A small image super-resolution model, trained from scratch.
Training: soap at rate 0.0024, 5600 steps, batches of 256.
Data: trained on photos with spoken descriptions (Open Images, Localized Narratives), 203450 training examples, 7.0 epochs.
Rows from block 4, named by matrix and row number. Rows with one number belong to one channel. Each number is 200 + 30 x the weight over the matrix's rms, rounded and kept within 0 to 999. All counts start at 0.
# convs0: first 3x3 conv (model.mid.1.convs.0.weight, 192x192x3x3), inputs 42-48, a 3x3 kernel for each
# convs1: second 3x3 conv (model.mid.1.convs.1.weight, 192x192x3x3, transposed), outputs 42-48, a 3x3 kernel for each
convs0.74,214,167,222,206,206,192,203,237,226,246,239,200,237,169,149,173,225,158,210,212,190,174,213,195,183,181,202,195,205,193,225,210,176,184,200,216,256,242,200,229,186,228,197,180,191,192,208,166,245,213,232,181,206,208,237,216,202,205,195,177,190,176,188
convs1.74,243,235,260,243,240,199,211,206,146,203,191,210,201,176,195,165,193,218,215,179,170,171,180,193,226,189,204,244,200,195,240,201,169,192,181,140,176,182,184,190,198,181,201,219,176,215,185,241,196,165,168,176,194,166,186,162,188,199,171,184,178,192,246
convs0.75,182,215,285,176,209,242,136,184,209,166,181,186,176,215,192,205,218,171,192,187,139,223,197,170,180,227,183,199,211,131,210,234,173,110,243,199,158,166,214,161,191,248,154,179,194,168,234,215,214,177,166,201,207,205,165,202,143,193,227,198,159,204,186
convs1.75,164,194,204,195,226,114,113,210,263,211,180,199,200,210,204,183,155,248,111,220,177,179,163,192,216,202,207,114,174,174,238,232,145,210,194,135,191,214,175,180,165,208,182,233,196,169,163,249,219,215,154,154,180,191,136,180,226,176,158,176,196,203,248
convs0.76,182,218,252,178,235,151,254,203,149,147,199,206,195,254,214,216,179,174,170,168,216,161,200,210,204,255,225,170,168,174,219,187,157,165,192,236,159,216,216,204,166,200,224,287,227,131,192,176,188,199,183,196,203,237,228,142,172,229,180,223,229,224,198
convs1.76,218,216,158,202,183,164,183,141,258,209,174,151,191,205,183,135,201,202,167,154,213,131,172,192,201,211,208,213,190,182,237,223,148,216,177,210,205,203,181,196,187,198,220,191,185,224,238,182,246,204,156,200,139,193,169,180,218,167,181,223,225,236,208
convs0.77,190,245,242,170,230,216,217,213,210,203,194,223,228,237,207,194,186,212,145,176,210,203,182,219,145,198,211,227,178,171,239,156,149,200,204,259,182,264,210,185,203,204,207,206,215,231,206,184,231,156,211,209,213,174,202,172,226,182,223,190,164,209,172
convs1.77,194,184,158,228,231,184,133,112,242,198,219,162,209,214,176,175,155,205,125,172,181,175,147,203,191,206,206,224,193,136,231,215,136,235,224,225,185,184,163,170,188,191,172,159,196,229,238,155,218,225,142,201,146,211,142,174,218,208,187,199,177,179,166
convs0.78,210,275,284,197,216,232,180,216,234,199,167,164,213,168,203,230,175,191,185,179,231,178,167,210,169,184,229,227,202,133,242,188,193,206,150,217,176,221,223,196,175,207,205,168,168,234,216,241,223,198,195,209,156,201,190,187,199,212,207,186,235,188,183
convs1.78,201,143,151,224,165,166,137,129,242,185,187,134,185,214,171,153,177,214,134,144,197,144,189,182,182,194,209,256,170,113,238,218,184,214,205,247,216,196,162,196,146,207,196,149,170,258,185,116,229,212,174,174,123,208,179,194,205,167,172,177,211,229,204
convs0.79,230,219,195,211,188,230,187,209,226,200,189,166,154,194,144,189,187,127,196,223,189,205,205,192,146,149,250,171,231,132,176,212,209,186,137,194,144,207,184,140,201,225,200,125,175,198,232,184,161,157,218,233,151,165,170,181,187,214,176,194,185,208,186
convs1.79,119,147,165,176,203,204,131,191,176,190,164,239,189,194,187,182,218,208,124,190,166,208,200,188,187,191,191,155,177,181,190,183,246,203,236,226,186,174,201,196,201,199,158,169,200,177,167,153,149,193,248,176,226,231,166,171,196,203,184,195,171,163,176
convs0.80,208,279,216,227,202,193,219,231,208,194,163,213,213,164,206,212,175,190,200,146,224,177,156,207,138,202,231,235,185,160,217,119,172,171,208,180,191,256,187,169,190,229,215,202,201,254,152,149,211,142,225,194,192,177,175,188,194,198,172,221,188,208,172
convs1.80,229,172,199,215,207,132,163,118,288,215,166,137,182,214,178,157,157,186,149,180,202,153,161,233,202,193,204,250,199,165,236,200,155,201,193,207,192,196,195,178,172,211,224,161,195,254,212,163,242,217,152,192,139,193,165,182,225,189,172,161,217,199,205
convs0.81,157,232,246,132,211,209,178,204,251,156,205,167,165,264,217,208,250,195,193,211,184,138,194,180,191,226,160,188,199,139,194,205,206,170,203,191,183,226,226,144,236,215,165,165,172,199,245,203,189,162,152,228,213,208,180,224,153,161,198,203,153,222,201
convs1.81,123,226,209,180,233,162,101,207,214,182,195,237,181,204,238,174,187,231,103,204,194,214,169,203,173,205,209,108,170,172,242,237,176,216,221,215,161,205,187,170,197,200,137,196,204,135,174,188,205,219,204,149,191,226,200,172,210,168,165,202,189,169,223
convs0.82,208,267,215,215,165,179,204,228,208,194,171,221,210,213,143,208,218,229,182,156,162,192,192,200,203,201,188,187,217,192,248,198,258,251,155,161,189,230,208,181,225,190,199,203,194,231,205,239,181,213,196,205,205,203,202,196,166,204,187,149,191,201,202
convs1.82,223,194,165,180,150,199,205,180,207,169,214,155,218,217,177,191,215,246,187,181,219,93,152,172,233,223,235,210,213,151,180,218,167,124,168,227,229,206,174,213,139,179,200,168,169,244,212,132,232,214,212,90,154,202,203,166,207,177,195,226,231,218,208
convs0.83,132,207,256,185,231,244,172,185,237,171,213,175,208,242,202,215,232,167,207,197,180,172,199,186,221,189,163,179,165,171,202,240,197,216,207,178,155,192,244,188,188,264,153,169,204,153,242,221,164,203,208,207,242,204,145,218,209,187,221,198,159,204,207
convs1.83,86,173,198,196,232,176,114,205,177,180,198,250,198,173,243,188,212,240,81,217,142,244,219,187,173,204,187,141,157,129,219,196,209,225,234,225,157,185,192,178,218,191,132,186,206,124,118,178,171,194,213,159,246,209,162,180,198,193,189,196,184,157,210
convs0.84,205,267,115,203,224,145,221,226,184,150,178,232,212,189,247,158,142,220,182,157,200,190,176,161,161,194,197,199,185,201,184,138,181,200,137,207,172,219,160,175,214,155,182,237,193,197,188,140,221,164,200,185,126,197,202,155,207,176,164,187,171,178,167
convs1.84,193,170,128,198,186,183,230,119,253,214,217,131,193,213,136,211,190,166,182,109,237,191,194,200,180,196,179,249,211,169,232,222,219,258,185,242,224,165,194,214,155,200,198,141,143,238,232,106,216,193,175,248,134,217,190,186,178,179,197,222,207,195,215
convs0.85,202,178,172,206,196,160,209,199,200,199,204,196,248,245,196,226,270,225,203,226,199,188,180,146,195,212,263,219,186,160,206,230,215,194,195,215,204,187,180,174,218,184,195,199,176,206,210,197,190,179,175,219,192,201,204,234,194,212,236,227,190,251,241
convs1.85,194,174,176,198,190,174,210,205,183,207,212,257,210,210,268,216,211,255,159,149,158,216,178,186,206,180,203,196,213,211,194,203,210,233,237,233,201,208,230,214,178,208,173,197,182,155,189,174,172,194,186,229,210,184,206,169,196,226,204,188,171,125,203
convs0.86,144,222,224,200,239,263,140,178,257,188,193,199,223,174,204,243,159,173,181,235,156,218,197,178,185,205,166,198,225,155,211,199,176,217,188,243,214,179,224,150,210,223,195,131,204,229,200,208,181,194,173,219,136,218,144,186,168,194,253,226,218,152,159
convs1.86,133,173,186,155,199,186,146,199,197,164,169,206,218,205,206,212,232,207,120,195,147,235,180,190,201,205,197,127,160,168,197,227,236,221,247,212,185,216,177,191,199,171,175,201,191,135,145,190,184,195,235,200,208,222,190,207,212,214,166,194,150,129,182
convs0.87,197,193,218,215,222,167,226,222,205,242,223,237,258,192,135,213,185,187,185,175,237,207,282,264,201,223,185,167,222,191,225,226,168,218,224,192,224,199,223,203,237,160,225,203,213,177,207,160,221,216,202,227,189,218,224,222,235,180,243,200,229,191,179
convs1.87,238,230,219,255,213,158,224,171,153,224,200,213,229,237,201,170,192,231,217,181,172,169,167,177,213,220,218,265,223,209,187,152,187,165,182,203,193,191,206,220,229,207,216,212,169,235,188,190,175,188,172,189,164,193,170,178,180,194,199,229,195,235,264
convs0.88,148,168,243,169,141,89,196,226,160,189,174,171,236,184,152,245,252,212,206,156,162,216,169,225,247,231,197,216,199,211,236,199,208,156,153,176,173,187,255,181,170,117,244,205,195,180,180,210,203,184,142,197,197,197,189,158,219,186,187,148,232,280,242
convs1.88,223,188,185,213,154,231,248,254,155,214,216,213,187,157,190,178,200,276,196,154,164,168,208,175,192,229,209,216,181,206,194,187,190,105,156,208,195,184,179,208,200,169,227,211,151,223,193,188,256,151,210,119,222,197,202,159,189,160,183,225,224,224,210
convs0.89,203,265,185,189,238,256,196,220,247,232,204,172,194,228,197,192,198,188,212,216,219,237,201,183,177,199,162,226,187,163,276,181,196,224,220,224,205,208,177,189,203,234,182,182,210,251,194,179,265,177,241,222,232,213,182,212,181,230,183,204,209,227,166
convs1.89,149,190,168,192,266,112,144,157,266,215,241,219,212,238,193,190,158,191,150,166,169,219,142,218,217,205,182,173,229,143,211,248,164,252,223,173,181,196,180,168,193,164,188,205,212,153,213,177,191,265,154,210,153,162,156,167,231,194,180,187,157,200,231
convs0.90,217,201,217,192,142,197,289,206,208,224,150,172,240,199,160,231,152,154,212,207,171,193,239,170,228,211,175,245,185,233,213,209,197,219,209,186,214,216,168,267,187,212,221,149,187,193,223,194,201,228,219,200,165,215,229,202,182,162,202,210,229,174,182
convs1.90,201,269,182,234,247,159,210,169,106,216,206,201,196,164,167,185,198,165,209,160,159,224,175,195,202,190,180,218,193,158,207,191,138,210,195,164,216,175,206,223,202,185,205,202,179,206,211,202,193,183,125,233,178,130,185,163,172,193,194,223,198,192,239
convs0.91,122,168,281,240,180,212,199,181,213,163,178,194,228,202,155,194,191,178,191,155,137,217,216,205,217,193,152,245,164,208,227,264,191,149,223,165,135,173,239,193,179,204,163,197,182,186,241,265,182,212,135,220,211,196,193,195,206,188,210,171,178,194,208
convs1.91,200,208,234,185,162,219,124,319,168,166,155,224,217,217,229,153,176,280,128,210,162,115,185,152,224,208,230,141,117,196,210,195,125,129,179,178,222,211,172,177,211,209,186,221,195,208,156,230,232,173,184,37,240,196,175,201,216,168,174,242,196,183,195
convs0.92,197,236,252,201,201,266,211,177,219,168,176,199,219,177,245,185,188,165,188,213,171,186,168,189,164,178,216,183,214,174,213,240,160,195,194,203,188,201,237,141,190,196,197,190,161,177,233,228,221,232,179,238,186,186,177,184,227,191,183,207,188,176,210
convs1.92,142,157,168,169,218,195,116,238,153,176,147,216,185,193,217,170,218,251,110,174,144,189,200,208,188,186,210,159,160,115,185,190,218,169,258,255,193,172,191,186,212,198,143,173,195,205,120,138,146,182,210,119,222,190,184,198,202,190,191,229,167,168,180
convs0.93,223,215,171,155,263,253,194,224,184,222,265,267,229,307,90,238,156,233,166,197,300,160,154,293,221,199,174,211,230,187,163,170,186,215,259,158,214,274,236,165,174,187,178,190,227,189,210,209,156,256,140,213,193,229,170,279,248,168,222,208,214,222,196
convs1.93,224,220,199,256,140,208,183,198,162,217,197,203,251,183,224,203,170,224,226,172,198,159,189,164,180,212,195,214,202,209,234,189,216,218,134,218,193,191,199,213,210,184,218,177,162,181,181,217,224,155,196,133,144,234,178,177,213,180,183,225,235,188,221
convs0.94,125,263,252,167,210,241,193,202,218,210,221,178,229,178,209,208,165,177,160,201,164,188,229,191,148,177,243,192,240,158,219,178,188,206,213,190,173,152,208,154,210,240,240,123,204,196,226,197,171,165,227,221,224,141,205,209,178,212,224,210,141,220,177
convs1.94,141,167,234,152,234,186,137,193,204,178,175,225,205,196,214,191,175,219,120,198,167,190,185,195,192,195,204,156,137,165,180,193,198,219,255,201,201,195,178,186,213,213,148,206,210,179,142,178,148,217,202,179,210,194,163,198,211,205,150,196,166,130,200
convs0.95,172,203,269,187,176,148,209,232,155,159,190,165,206,213,189,197,169,179,171,153,153,225,223,202,203,189,173,176,214,244,237,238,167,235,198,139,137,149,214,220,208,208,206,215,225,178,226,210,234,207,169,209,204,167,169,197,200,178,214,181,195,186,201
convs1.95,225,186,185,213,138,252,180,286,139,166,158,187,184,199,205,185,198,254,164,180,171,144,216,150,206,189,241,177,195,198,173,113,173,117,155,188,222,175,186,198,232,186,209,215,166,267,208,185,220,124,225,78,215,205,172,216,200,173,185,248,215,203,191
convs0.96,179,210,255,208,199,198,154,239,183,169,176,148,193,250,182,211,208,153,204,193,155,184,187,199,200,232,174,201,233,168,209,263,183,178,221,153,156,222,268,160,259,206,192,194,194,230,199,254,172,216,153,234,234,190,182,194,181,209,190,219,186,197,152
convs1.96,201,135,209,181,187,224,138,255,163,171,207,203,219,159,201,191,182,278,123,194,169,135,210,180,205,210,211,139,171,159,185,202,215,127,211,206,206,169,185,173,204,198,164,202,199,190,148,165,218,162,245,74,242,211,189,193,198,167,194,206,175,189,197
convs0.97,201,236,210,219,236,222,170,205,246,136,202,165,182,204,216,203,200,140,229,228,205,146,202,197,190,162,187,190,192,164,207,213,233,206,199,191,148,200,196,167,225,233,194,191,178,180,220,218,215,187,210,251,212,174,159,186,184,201,197,230,189,212,218
convs1.97,125,138,195,154,203,155,169,183,204,155,160,226,194,214,196,213,209,207,125,172,162,189,231,199,203,200,178,158,139,152,171,221,258,203,234,220,193,180,164,161,191,219,165,192,210,129,138,129,157,213,246,175,213,219,152,196,179,196,173,178,172,202,203
convs0.98,128,185,200,202,151,193,236,225,241,163,222,208,219,252,217,201,249,193,179,208,180,217,225,180,239,245,251,171,197,203,177,218,262,175,312,268,185,172,198,194,199,182,175,248,261,193,203,198,158,171,257,188,271,323,186,161,216,240,192,216,207,259,212
convs1.98,197,185,196,214,235,138,102,189,214,203,175,188,212,256,239,175,141,220,107,197,170,166,181,187,215,207,209,140,153,166,206,231,149,195,220,195,178,207,206,184,191,196,181,231,192,180,163,200,193,254,157,128,168,191,169,186,236,181,200,216,158,220,198
convs0.99,184,190,219,121,184,198,184,185,230,201,241,173,190,233,132,211,213,237,218,159,242,176,223,199,204,182,219,186,186,194,231,204,190,199,192,200,169,279,260,161,201,234,179,161,204,143,230,209,237,204,207,202,184,191,211,192,240,164,220,232,217,190,199
convs1.99,211,212,198,231,187,203,165,136,209,200,216,191,186,195,189,186,172,217,191,227,194,124,183,175,183,213,170,226,238,205,215,178,193,170,165,220,184,199,198,190,189,163,191,194,179,181,227,230,187,175,207,140,157,252,182,193,212,178,209,238,209,226,185
convs0.100,186,264,305,146,191,207,207,187,212,185,224,182,173,204,199,213,217,189,189,158,178,184,212,213,149,215,221,248,211,160,261,198,200,129,228,204,122,184,250,173,194,221,223,177,209,246,197,253,214,199,186,115,216,221,200,214,198,193,209,192,174,211,213
convs1.100,218,198,244,174,191,135,138,246,257,180,168,185,209,219,195,161,173,253,156,219,162,123,147,177,226,229,241,198,150,188,227,187,124,170,180,153,191,190,165,157,165,196,218,247,214,223,194,223,237,231,168,95,148,185,196,178,237,146,173,182,219,217,245
convs0.101,181,189,250,170,196,207,196,201,168,177,194,186,226,240,234,208,206,208,149,146,209,222,218,187,203,189,164,207,224,194,183,210,206,257,215,168,166,178,218,205,203,207,185,182,242,226,205,233,163,196,142,189,247,211,190,195,186,190,194,182,221,182,180
convs1.101,223,216,188,167,155,192,148,212,188,179,177,175,243,192,207,172,175,250,120,211,182,109,170,196,186,225,239,170,192,169,212,196,118,134,182,198,221,192,179,186,212,192,180,208,183,233,204,194,261,166,154,102,172,237,179,198,234,143,180,225,208,201,178
convs0.102,148,173,192,216,206,197,171,210,177,204,188,198,198,184,198,163,207,162,216,213,192,212,157,193,214,179,195,144,194,211,188,197,201,231,197,181,211,217,181,145,144,185,200,192,185,198,182,203,188,207,175,189,209,196,203,211,176,203,213,195,179,204,198
convs1.102,175,144,167,202,187,186,199,223,203,236,206,260,238,174,226,206,219,213,159,237,159,193,184,148,183,192,163,173,177,225,217,180,218,217,237,204,209,213,197,180,212,189,180,174,162,155,159,199,212,182,227,194,227,218,186,205,195,183,187,185,159,182,192
convs0.103,151,210,191,248,238,251,236,228,203,206,189,197,238,223,189,135,194,176,152,174,202,220,198,205,133,214,218,199,194,213,213,167,178,283,147,165,167,256,247,174,217,227,138,161,188,196,214,214,150,182,240,235,222,163,254,194,248,190,224,243,175,175,153
convs1.103,165,160,164,155,203,212,151,169,137,184,202,194,187,188,182,195,191,224,113,178,174,209,193,197,187,189,209,188,206,111,199,181,229,197,242,257,197,169,208,202,186,201,147,138,194,236,165,131,143,162,230,155,203,229,173,176,175,206,188,219,171,167,172
convs0.104,209,305,275,186,238,167,177,236,219,155,187,171,210,193,226,178,189,185,143,142,210,173,217,213,157,203,220,251,169,152,225,174,185,198,166,206,196,245,230,213,183,164,190,171,204,216,193,236,228,190,137,219,184,208,156,164,188,215,185,193,212,179,200
convs1.104,219,185,164,198,175,173,124,185,253,193,173,166,199,234,159,139,135,220,143,166,186,164,161,173,223,179,215,235,171,126,264,243,156,174,152,218,204,194,162,173,165,186,215,197,185,243,218,156,274,215,149,135,120,198,164,180,208,155,184,189,215,228,185
convs0.105,186,180,143,223,233,190,210,175,228,244,225,201,246,143,179,192,219,172,208,248,185,254,226,205,187,178,191,190,204,174,205,200,193,200,185,201,250,186,197,217,170,204,174,225,182,171,153,200,249,216,192,185,198,186,166,232,198,242,212,161,252,240,170
convs1.105,192,193,200,201,212,169,227,225,170,215,195,210,206,180,165,209,203,191,222,167,189,218,185,172,223,169,213,229,207,224,212,239,213,189,193,189,177,173,196,206,201,221,226,202,180,212,165,202,209,201,177,216,192,171,196,143,147,186,190,169,188,194,209
convs0.106,158,193,240,205,214,218,177,203,177,180,154,174,196,204,190,171,157,135,176,173,187,224,168,251,154,190,238,224,179,164,190,150,201,170,194,210,181,196,226,186,193,230,186,206,217,195,173,199,163,201,218,184,188,149,195,179,196,200,198,188,181,179,175
convs1.106,204,152,166,159,192,182,150,208,166,188,162,175,184,166,174,156,189,215,112,195,175,167,208,167,180,227,206,183,164,183,190,164,225,214,210,239,212,174,188,220,203,164,187,196,190,237,174,181,178,145,221,159,223,208,174,188,205,193,200,220,183,196,175
convs0.107,183,213,193,212,181,231,237,212,195,221,177,194,263,180,165,208,157,162,184,175,211,220,163,200,212,305,207,200,206,218,214,170,178,214,217,169,216,221,235,214,163,167,208,240,226,175,171,233,212,204,242,178,182,148,210,207,191,243,235,141,218,245,186
convs1.107,214,188,133,192,197,176,174,160,180,192,196,193,191,185,226,201,184,193,176,139,168,218,184,213,179,181,189,231,186,141,196,175,197,214,269,226,205,175,210,222,203,188,163,167,173,235,173,134,198,140,181,216,222,185,197,188,175,195,200,211,189,156,160
convs0.108,189,228,263,152,176,205,176,212,177,160,161,202,173,235,192,252,224,189,136,158,171,181,225,206,227,171,177,245,178,212,219,153,196,263,190,227,181,202,230,146,189,179,221,163,210,211,221,239,199,194,159,179,200,205,206,181,188,201,209,161,223,182,225
convs1.108,229,195,211,181,193,152,155,193,212,170,178,183,207,222,221,172,184,237,115,192,180,132,177,167,200,210,232,181,176,135,216,215,173,155,186,205,208,199,193,189,171,203,187,201,181,258,196,162,230,183,165,100,173,203,175,209,239,149,181,192,202,229,220
convs0.109,139,174,261,214,192,223,222,195,172,144,201,164,213,220,190,226,186,148,177,201,137,205,198,190,146,204,208,209,176,203,204,202,175,193,258,134,149,176,228,159,223,218,201,196,166,167,211,233,175,205,166,202,226,153,186,199,216,201,194,176,175,188,191
convs1.109,207,194,223,185,204,225,116,237,139,169,159,191,195,200,265,170,195,217,119,199,132,170,210,192,196,193,205,157,135,170,187,140,167,158,237,187,223,178,170,201,207,188,134,214,192,238,170,190,161,157,196,97,226,195,168,216,221,200,195,220,192,167,192
convs0.110,209,237,236,204,207,219,189,227,176,155,171,197,207,203,165,162,181,218,179,201,166,199,208,191,162,192,193,178,211,183,208,248,212,181,186,160,188,215,229,201,208,212,205,184,192,203,218,236,162,182,176,231,213,188,215,215,187,230,171,200,162,215,179
convs1.110,230,165,177,161,200,222,158,259,141,171,182,198,195,172,219,158,196,248,141,169,160,168,193,135,204,215,221,172,181,159,191,217,180,143,182,229,202,187,186,180,220,178,202,204,198,207,163,158,207,164,210,104,211,223,195,180,206,155,161,200,213,206,169
convs0.111,215,263,267,191,197,196,178,209,210,179,192,214,209,200,171,193,199,231,183,151,165,172,183,184,192,207,184,207,198,190,244,177,180,219,187,199,196,219,192,206,212,207,212,203,184,254,218,221,204,181,168,200,193,217,183,177,199,209,196,206,199,176,202
convs1.111,238,210,213,164,153,153,160,198,266,188,178,165,221,219,164,165,155,233,151,181,197,110,166,173,207,200,247,211,207,148,222,188,156,158,169,198,222,206,164,169,165,180,198,193,192,259,225,154,253,191,151,116,135,195,186,207,228,144,172,198,211,243,208
convs0.112,267,258,132,229,218,192,201,207,207,231,215,259,181,257,205,213,225,216,193,174,216,185,240,198,213,163,205,206,211,216,189,184,179,193,176,223,197,269,183,225,256,225,178,182,207,169,195,195,179,225,212,186,158,217,196,210,259,173,241,205,205,211,199
convs1.112,246,208,223,215,170,167,216,157,160,225,195,191,176,189,206,173,220,270,183,157,211,117,113,163,203,204,179,238,174,177,254,190,160,183,173,209,189,232,201,201,169,177,228,177,163,216,222,168,213,209,157,150,174,214,198,167,243,143,153,207,189,220,225
convs0.113,221,276,265,166,200,170,206,205,212,154,190,200,209,198,196,186,228,180,191,147,197,164,192,173,204,203,192,272,167,175,242,184,209,176,204,204,173,234,177,176,190,223,208,184,235,269,200,157,211,202,198,175,178,225,202,192,186,181,197,156,215,217,195
convs1.113,190,232,206,197,208,96,125,164,281,197,202,190,233,227,171,161,167,196,141,191,189,131,141,207,201,205,214,193,218,118,233,242,124,223,198,181,211,211,184,175,166,183,176,196,180,214,237,184,223,273,120,164,149,181,166,194,234,167,169,180,190,225,234
convs0.114,213,232,165,179,130,230,208,271,184,215,177,217,233,221,182,251,284,248,175,178,198,199,177,288,186,212,217,168,220,207,237,178,206,176,204,221,222,187,172,155,285,239,198,172,184,155,214,222,205,206,172,209,198,196,200,200,210,184,198,214,206,228,197
convs1.114,238,154,214,205,229,129,174,167,171,225,208,183,223,213,193,188,219,221,167,184,157,149,145,183,198,175,170,211,182,214,228,232,210,203,202,147,231,231,189,197,150,158,210,179,159,183,189,186,176,252,216,168,185,150,160,177,217,153,185,198,168,220,258
convs0.115,257,218,142,250,221,132,195,233,156,162,176,232,202,194,228,192,152,229,162,196,225,150,194,206,193,187,227,175,180,204,183,169,201,223,122,199,201,247,163,209,260,129,178,245,176,202,210,168,203,176,215,220,129,175,209,182,257,180,197,176,175,162,205
convs1.115,203,183,128,202,136,234,228,132,228,195,213,127,182,187,148,205,187,192,195,119,247,200,211,220,176,197,199,236,253,156,223,201,221,222,166,274,218,174,198,222,159,185,210,151,169,234,239,80,211,140,192,251,132,220,197,198,169,185,202,214,182,205,181
convs0.116,211,265,103,164,131,188,199,197,229,182,202,239,186,145,214,192,227,195,187,203,202,201,165,148,178,200,236,182,191,176,249,136,180,158,157,250,182,229,149,157,207,193,193,180,223,206,210,119,196,142,199,170,194,239,177,164,192,141,153,189,196,217,196
convs1.116,203,206,158,181,273,128,230,139,242,222,226,174,191,244,178,180,205,173,171,160,212,198,166,223,187,189,165,228,212,200,233,244,194,252,204,180,213,217,200,195,158,192,219,167,176,210,216,181,208,277,158,249,173,160,183,183,225,173,184,194,210,204,259
convs0.117,209,194,189,192,197,132,197,236,169,206,167,247,229,212,185,198,177,200,197,170,173,212,193,235,151,246,214,184,181,211,215,192,217,278,130,135,174,218,181,185,187,200,206,260,211,187,173,193,167,196,201,229,136,163,187,157,213,224,211,193,195,179,205
convs1.117,206,179,174,205,157,223,217,195,192,198,210,162,198,222,158,201,189,255,185,155,216,112,183,168,185,230,183,250,217,197,205,194,203,138,169,220,214,180,182,200,173,199,173,199,157,253,238,144,249,179,176,137,166,228,194,194,211,164,184,234,215,227,174
convs0.118,267,233,101,227,191,214,220,211,211,146,194,249,219,170,253,190,198,229,190,210,226,242,183,192,184,206,240,240,146,211,211,160,215,230,138,237,219,226,172,246,252,169,212,221,195,202,192,212,174,175,200,191,209,219,262,151,214,178,198,223,205,196,184
convs1.118,189,180,141,188,203,159,222,80,234,218,202,137,181,235,164,206,191,196,173,129,239,194,184,195,173,205,176,223,230,153,222,223,179,248,207,211,207,197,213,211,181,194,223,158,168,211,231,130,189,223,134,253,163,192,157,188,205,176,222,208,197,215,225
convs0.119,223,231,222,251,213,203,184,241,202,130,190,218,192,199,177,239,182,207,211,146,185,171,199,215,176,207,202,222,167,207,249,192,160,208,160,187,161,250,242,188,232,148,207,228,201,190,188,205,244,250,206,213,169,164,217,163,194,216,184,141,219,196,201
convs1.119,260,179,159,164,181,193,180,167,199,193,146,123,168,233,144,131,214,200,159,169,192,158,173,167,202,198,234,255,206,111,246,169,161,129,161,220,209,184,169,202,161,206,216,178,186,291,231,114,231,184,149,103,135,214,172,182,211,161,200,217,224,221,177
convs0.120,176,201,205,135,119,132,216,212,158,192,195,183,163,187,212,226,232,186,181,184,185,222,209,189,191,229,229,237,239,173,225,172,185,48,251,269,210,235,156,235,129,177,216,164,182,256,184,169,195,153,213,119,193,246,171,195,174,174,140,175,208,265,207
convs1.120,223,178,192,208,218,85,156,223,303,222,223,188,243,237,174,165,173,212,174,185,168,141,139,197,218,198,222,191,215,206,246,231,170,233,147,78,204,193,196,190,163,173,263,229,185,190,235,229,279,302,187,197,149,130,179,176,215,148,161,188,209,249,279
convs0.121,157,254,228,242,225,219,171,226,178,192,180,199,209,266,228,159,202,231,210,158,173,173,204,220,154,207,175,179,221,222,215,204,214,276,139,163,160,221,221,158,209,209,216,213,224,200,171,246,187,216,209,245,182,186,172,214,171,240,193,185,165,183,201
convs1.121,181,143,157,177,176,237,204,160,142,168,173,183,180,195,164,186,212,224,143,146,188,157,215,148,189,216,206,224,161,158,185,170,235,119,205,244,213,147,184,204,204,211,157,177,166,217,167,117,193,167,248,151,207,230,187,170,176,174,184,234,221,179,169
convs0.122,224,246,228,245,215,197,189,233,188,200,196,187,161,179,205,208,148,182,225,196,190,187,216,204,141,166,202,193,195,188,196,216,191,217,158,195,176,209,206,217,222,196,205,219,178,179,194,201,211,209,251,253,169,181,179,210,235,178,212,199,190,200,203
convs1.122,166,89,151,184,168,222,164,158,165,165,190,148,182,195,187,227,220,197,132,139,191,191,204,205,177,195,200,231,194,140,174,184,236,191,240,304,217,156,186,217,194,212,145,145,166,230,158,104,183,114,236,172,213,249,155,174,166,189,212,212,191,171,177
convs0.123,199,237,283,228,176,161,204,208,181,168,209,214,202,179,169,186,202,195,178,162,166,170,211,181,157,242,155,193,213,192,247,214,219,221,196,186,163,184,210,191,226,203,206,224,173,234,207,196,215,219,198,190,179,218,241,197,182,190,231,156,175,192,173
convs1.123,205,205,188,183,143,203,177,210,198,166,177,168,204,205,158,180,165,229,162,163,188,135,160,167,199,232,234,213,197,155,181,181,137,132,160,210,216,175,175,206,178,190,184,209,181,271,234,144,213,170,160,120,157,216,186,202,222,161,196,218,220,212,177
convs0.124,160,213,258,197,155,202,191,184,229,129,215,155,230,218,194,205,229,176,193,152,179,224,185,170,182,171,180,218,184,164,214,233,196,135,239,189,161,169,206,176,182,254,183,227,198,201,221,210,209,152,198,183,266,197,162,209,189,198,168,248,213,193,181
convs1.124,186,176,253,212,212,87,114,228,296,188,161,195,270,223,208,174,148,228,112,241,177,107,150,200,214,215,216,131,153,166,208,227,144,230,180,117,199,206,179,148,187,197,190,253,216,193,159,229,250,263,171,150,156,173,162,213,241,138,150,182,164,239,255
convs0.125,175,203,211,195,211,201,202,230,181,112,193,164,178,210,226,164,217,176,216,178,146,217,197,170,112,199,220,216,176,193,205,183,177,221,198,188,142,170,201,172,255,207,182,241,165,219,151,251,154,217,189,246,182,155,214,158,173,208,210,146,175,149,185
convs1.125,181,135,203,172,196,186,168,184,185,152,172,162,159,210,193,175,167,233,144,136,184,151,209,194,172,225,210,209,145,165,155,193,218,136,195,242,235,151,195,175,175,214,166,189,182,255,154,117,149,187,212,146,192,218,179,206,195,204,209,199,187,181,179
convs0.126,124,203,225,175,214,267,175,208,150,213,192,195,200,223,211,154,195,205,182,162,142,219,180,196,192,224,144,202,219,207,239,143,206,265,198,171,185,171,258,164,183,211,193,174,261,207,198,223,206,187,206,159,212,158,166,218,186,176,178,187,146,202,197
convs1.126,211,173,199,141,214,191,156,208,160,175,182,199,173,198,241,176,193,224,103,221,149,175,180,178,179,227,226,151,158,172,211,150,154,129,209,240,188,186,182,206,227,174,163,194,187,213,193,195,207,149,178,105,224,224,158,176,225,198,207,211,190,169,194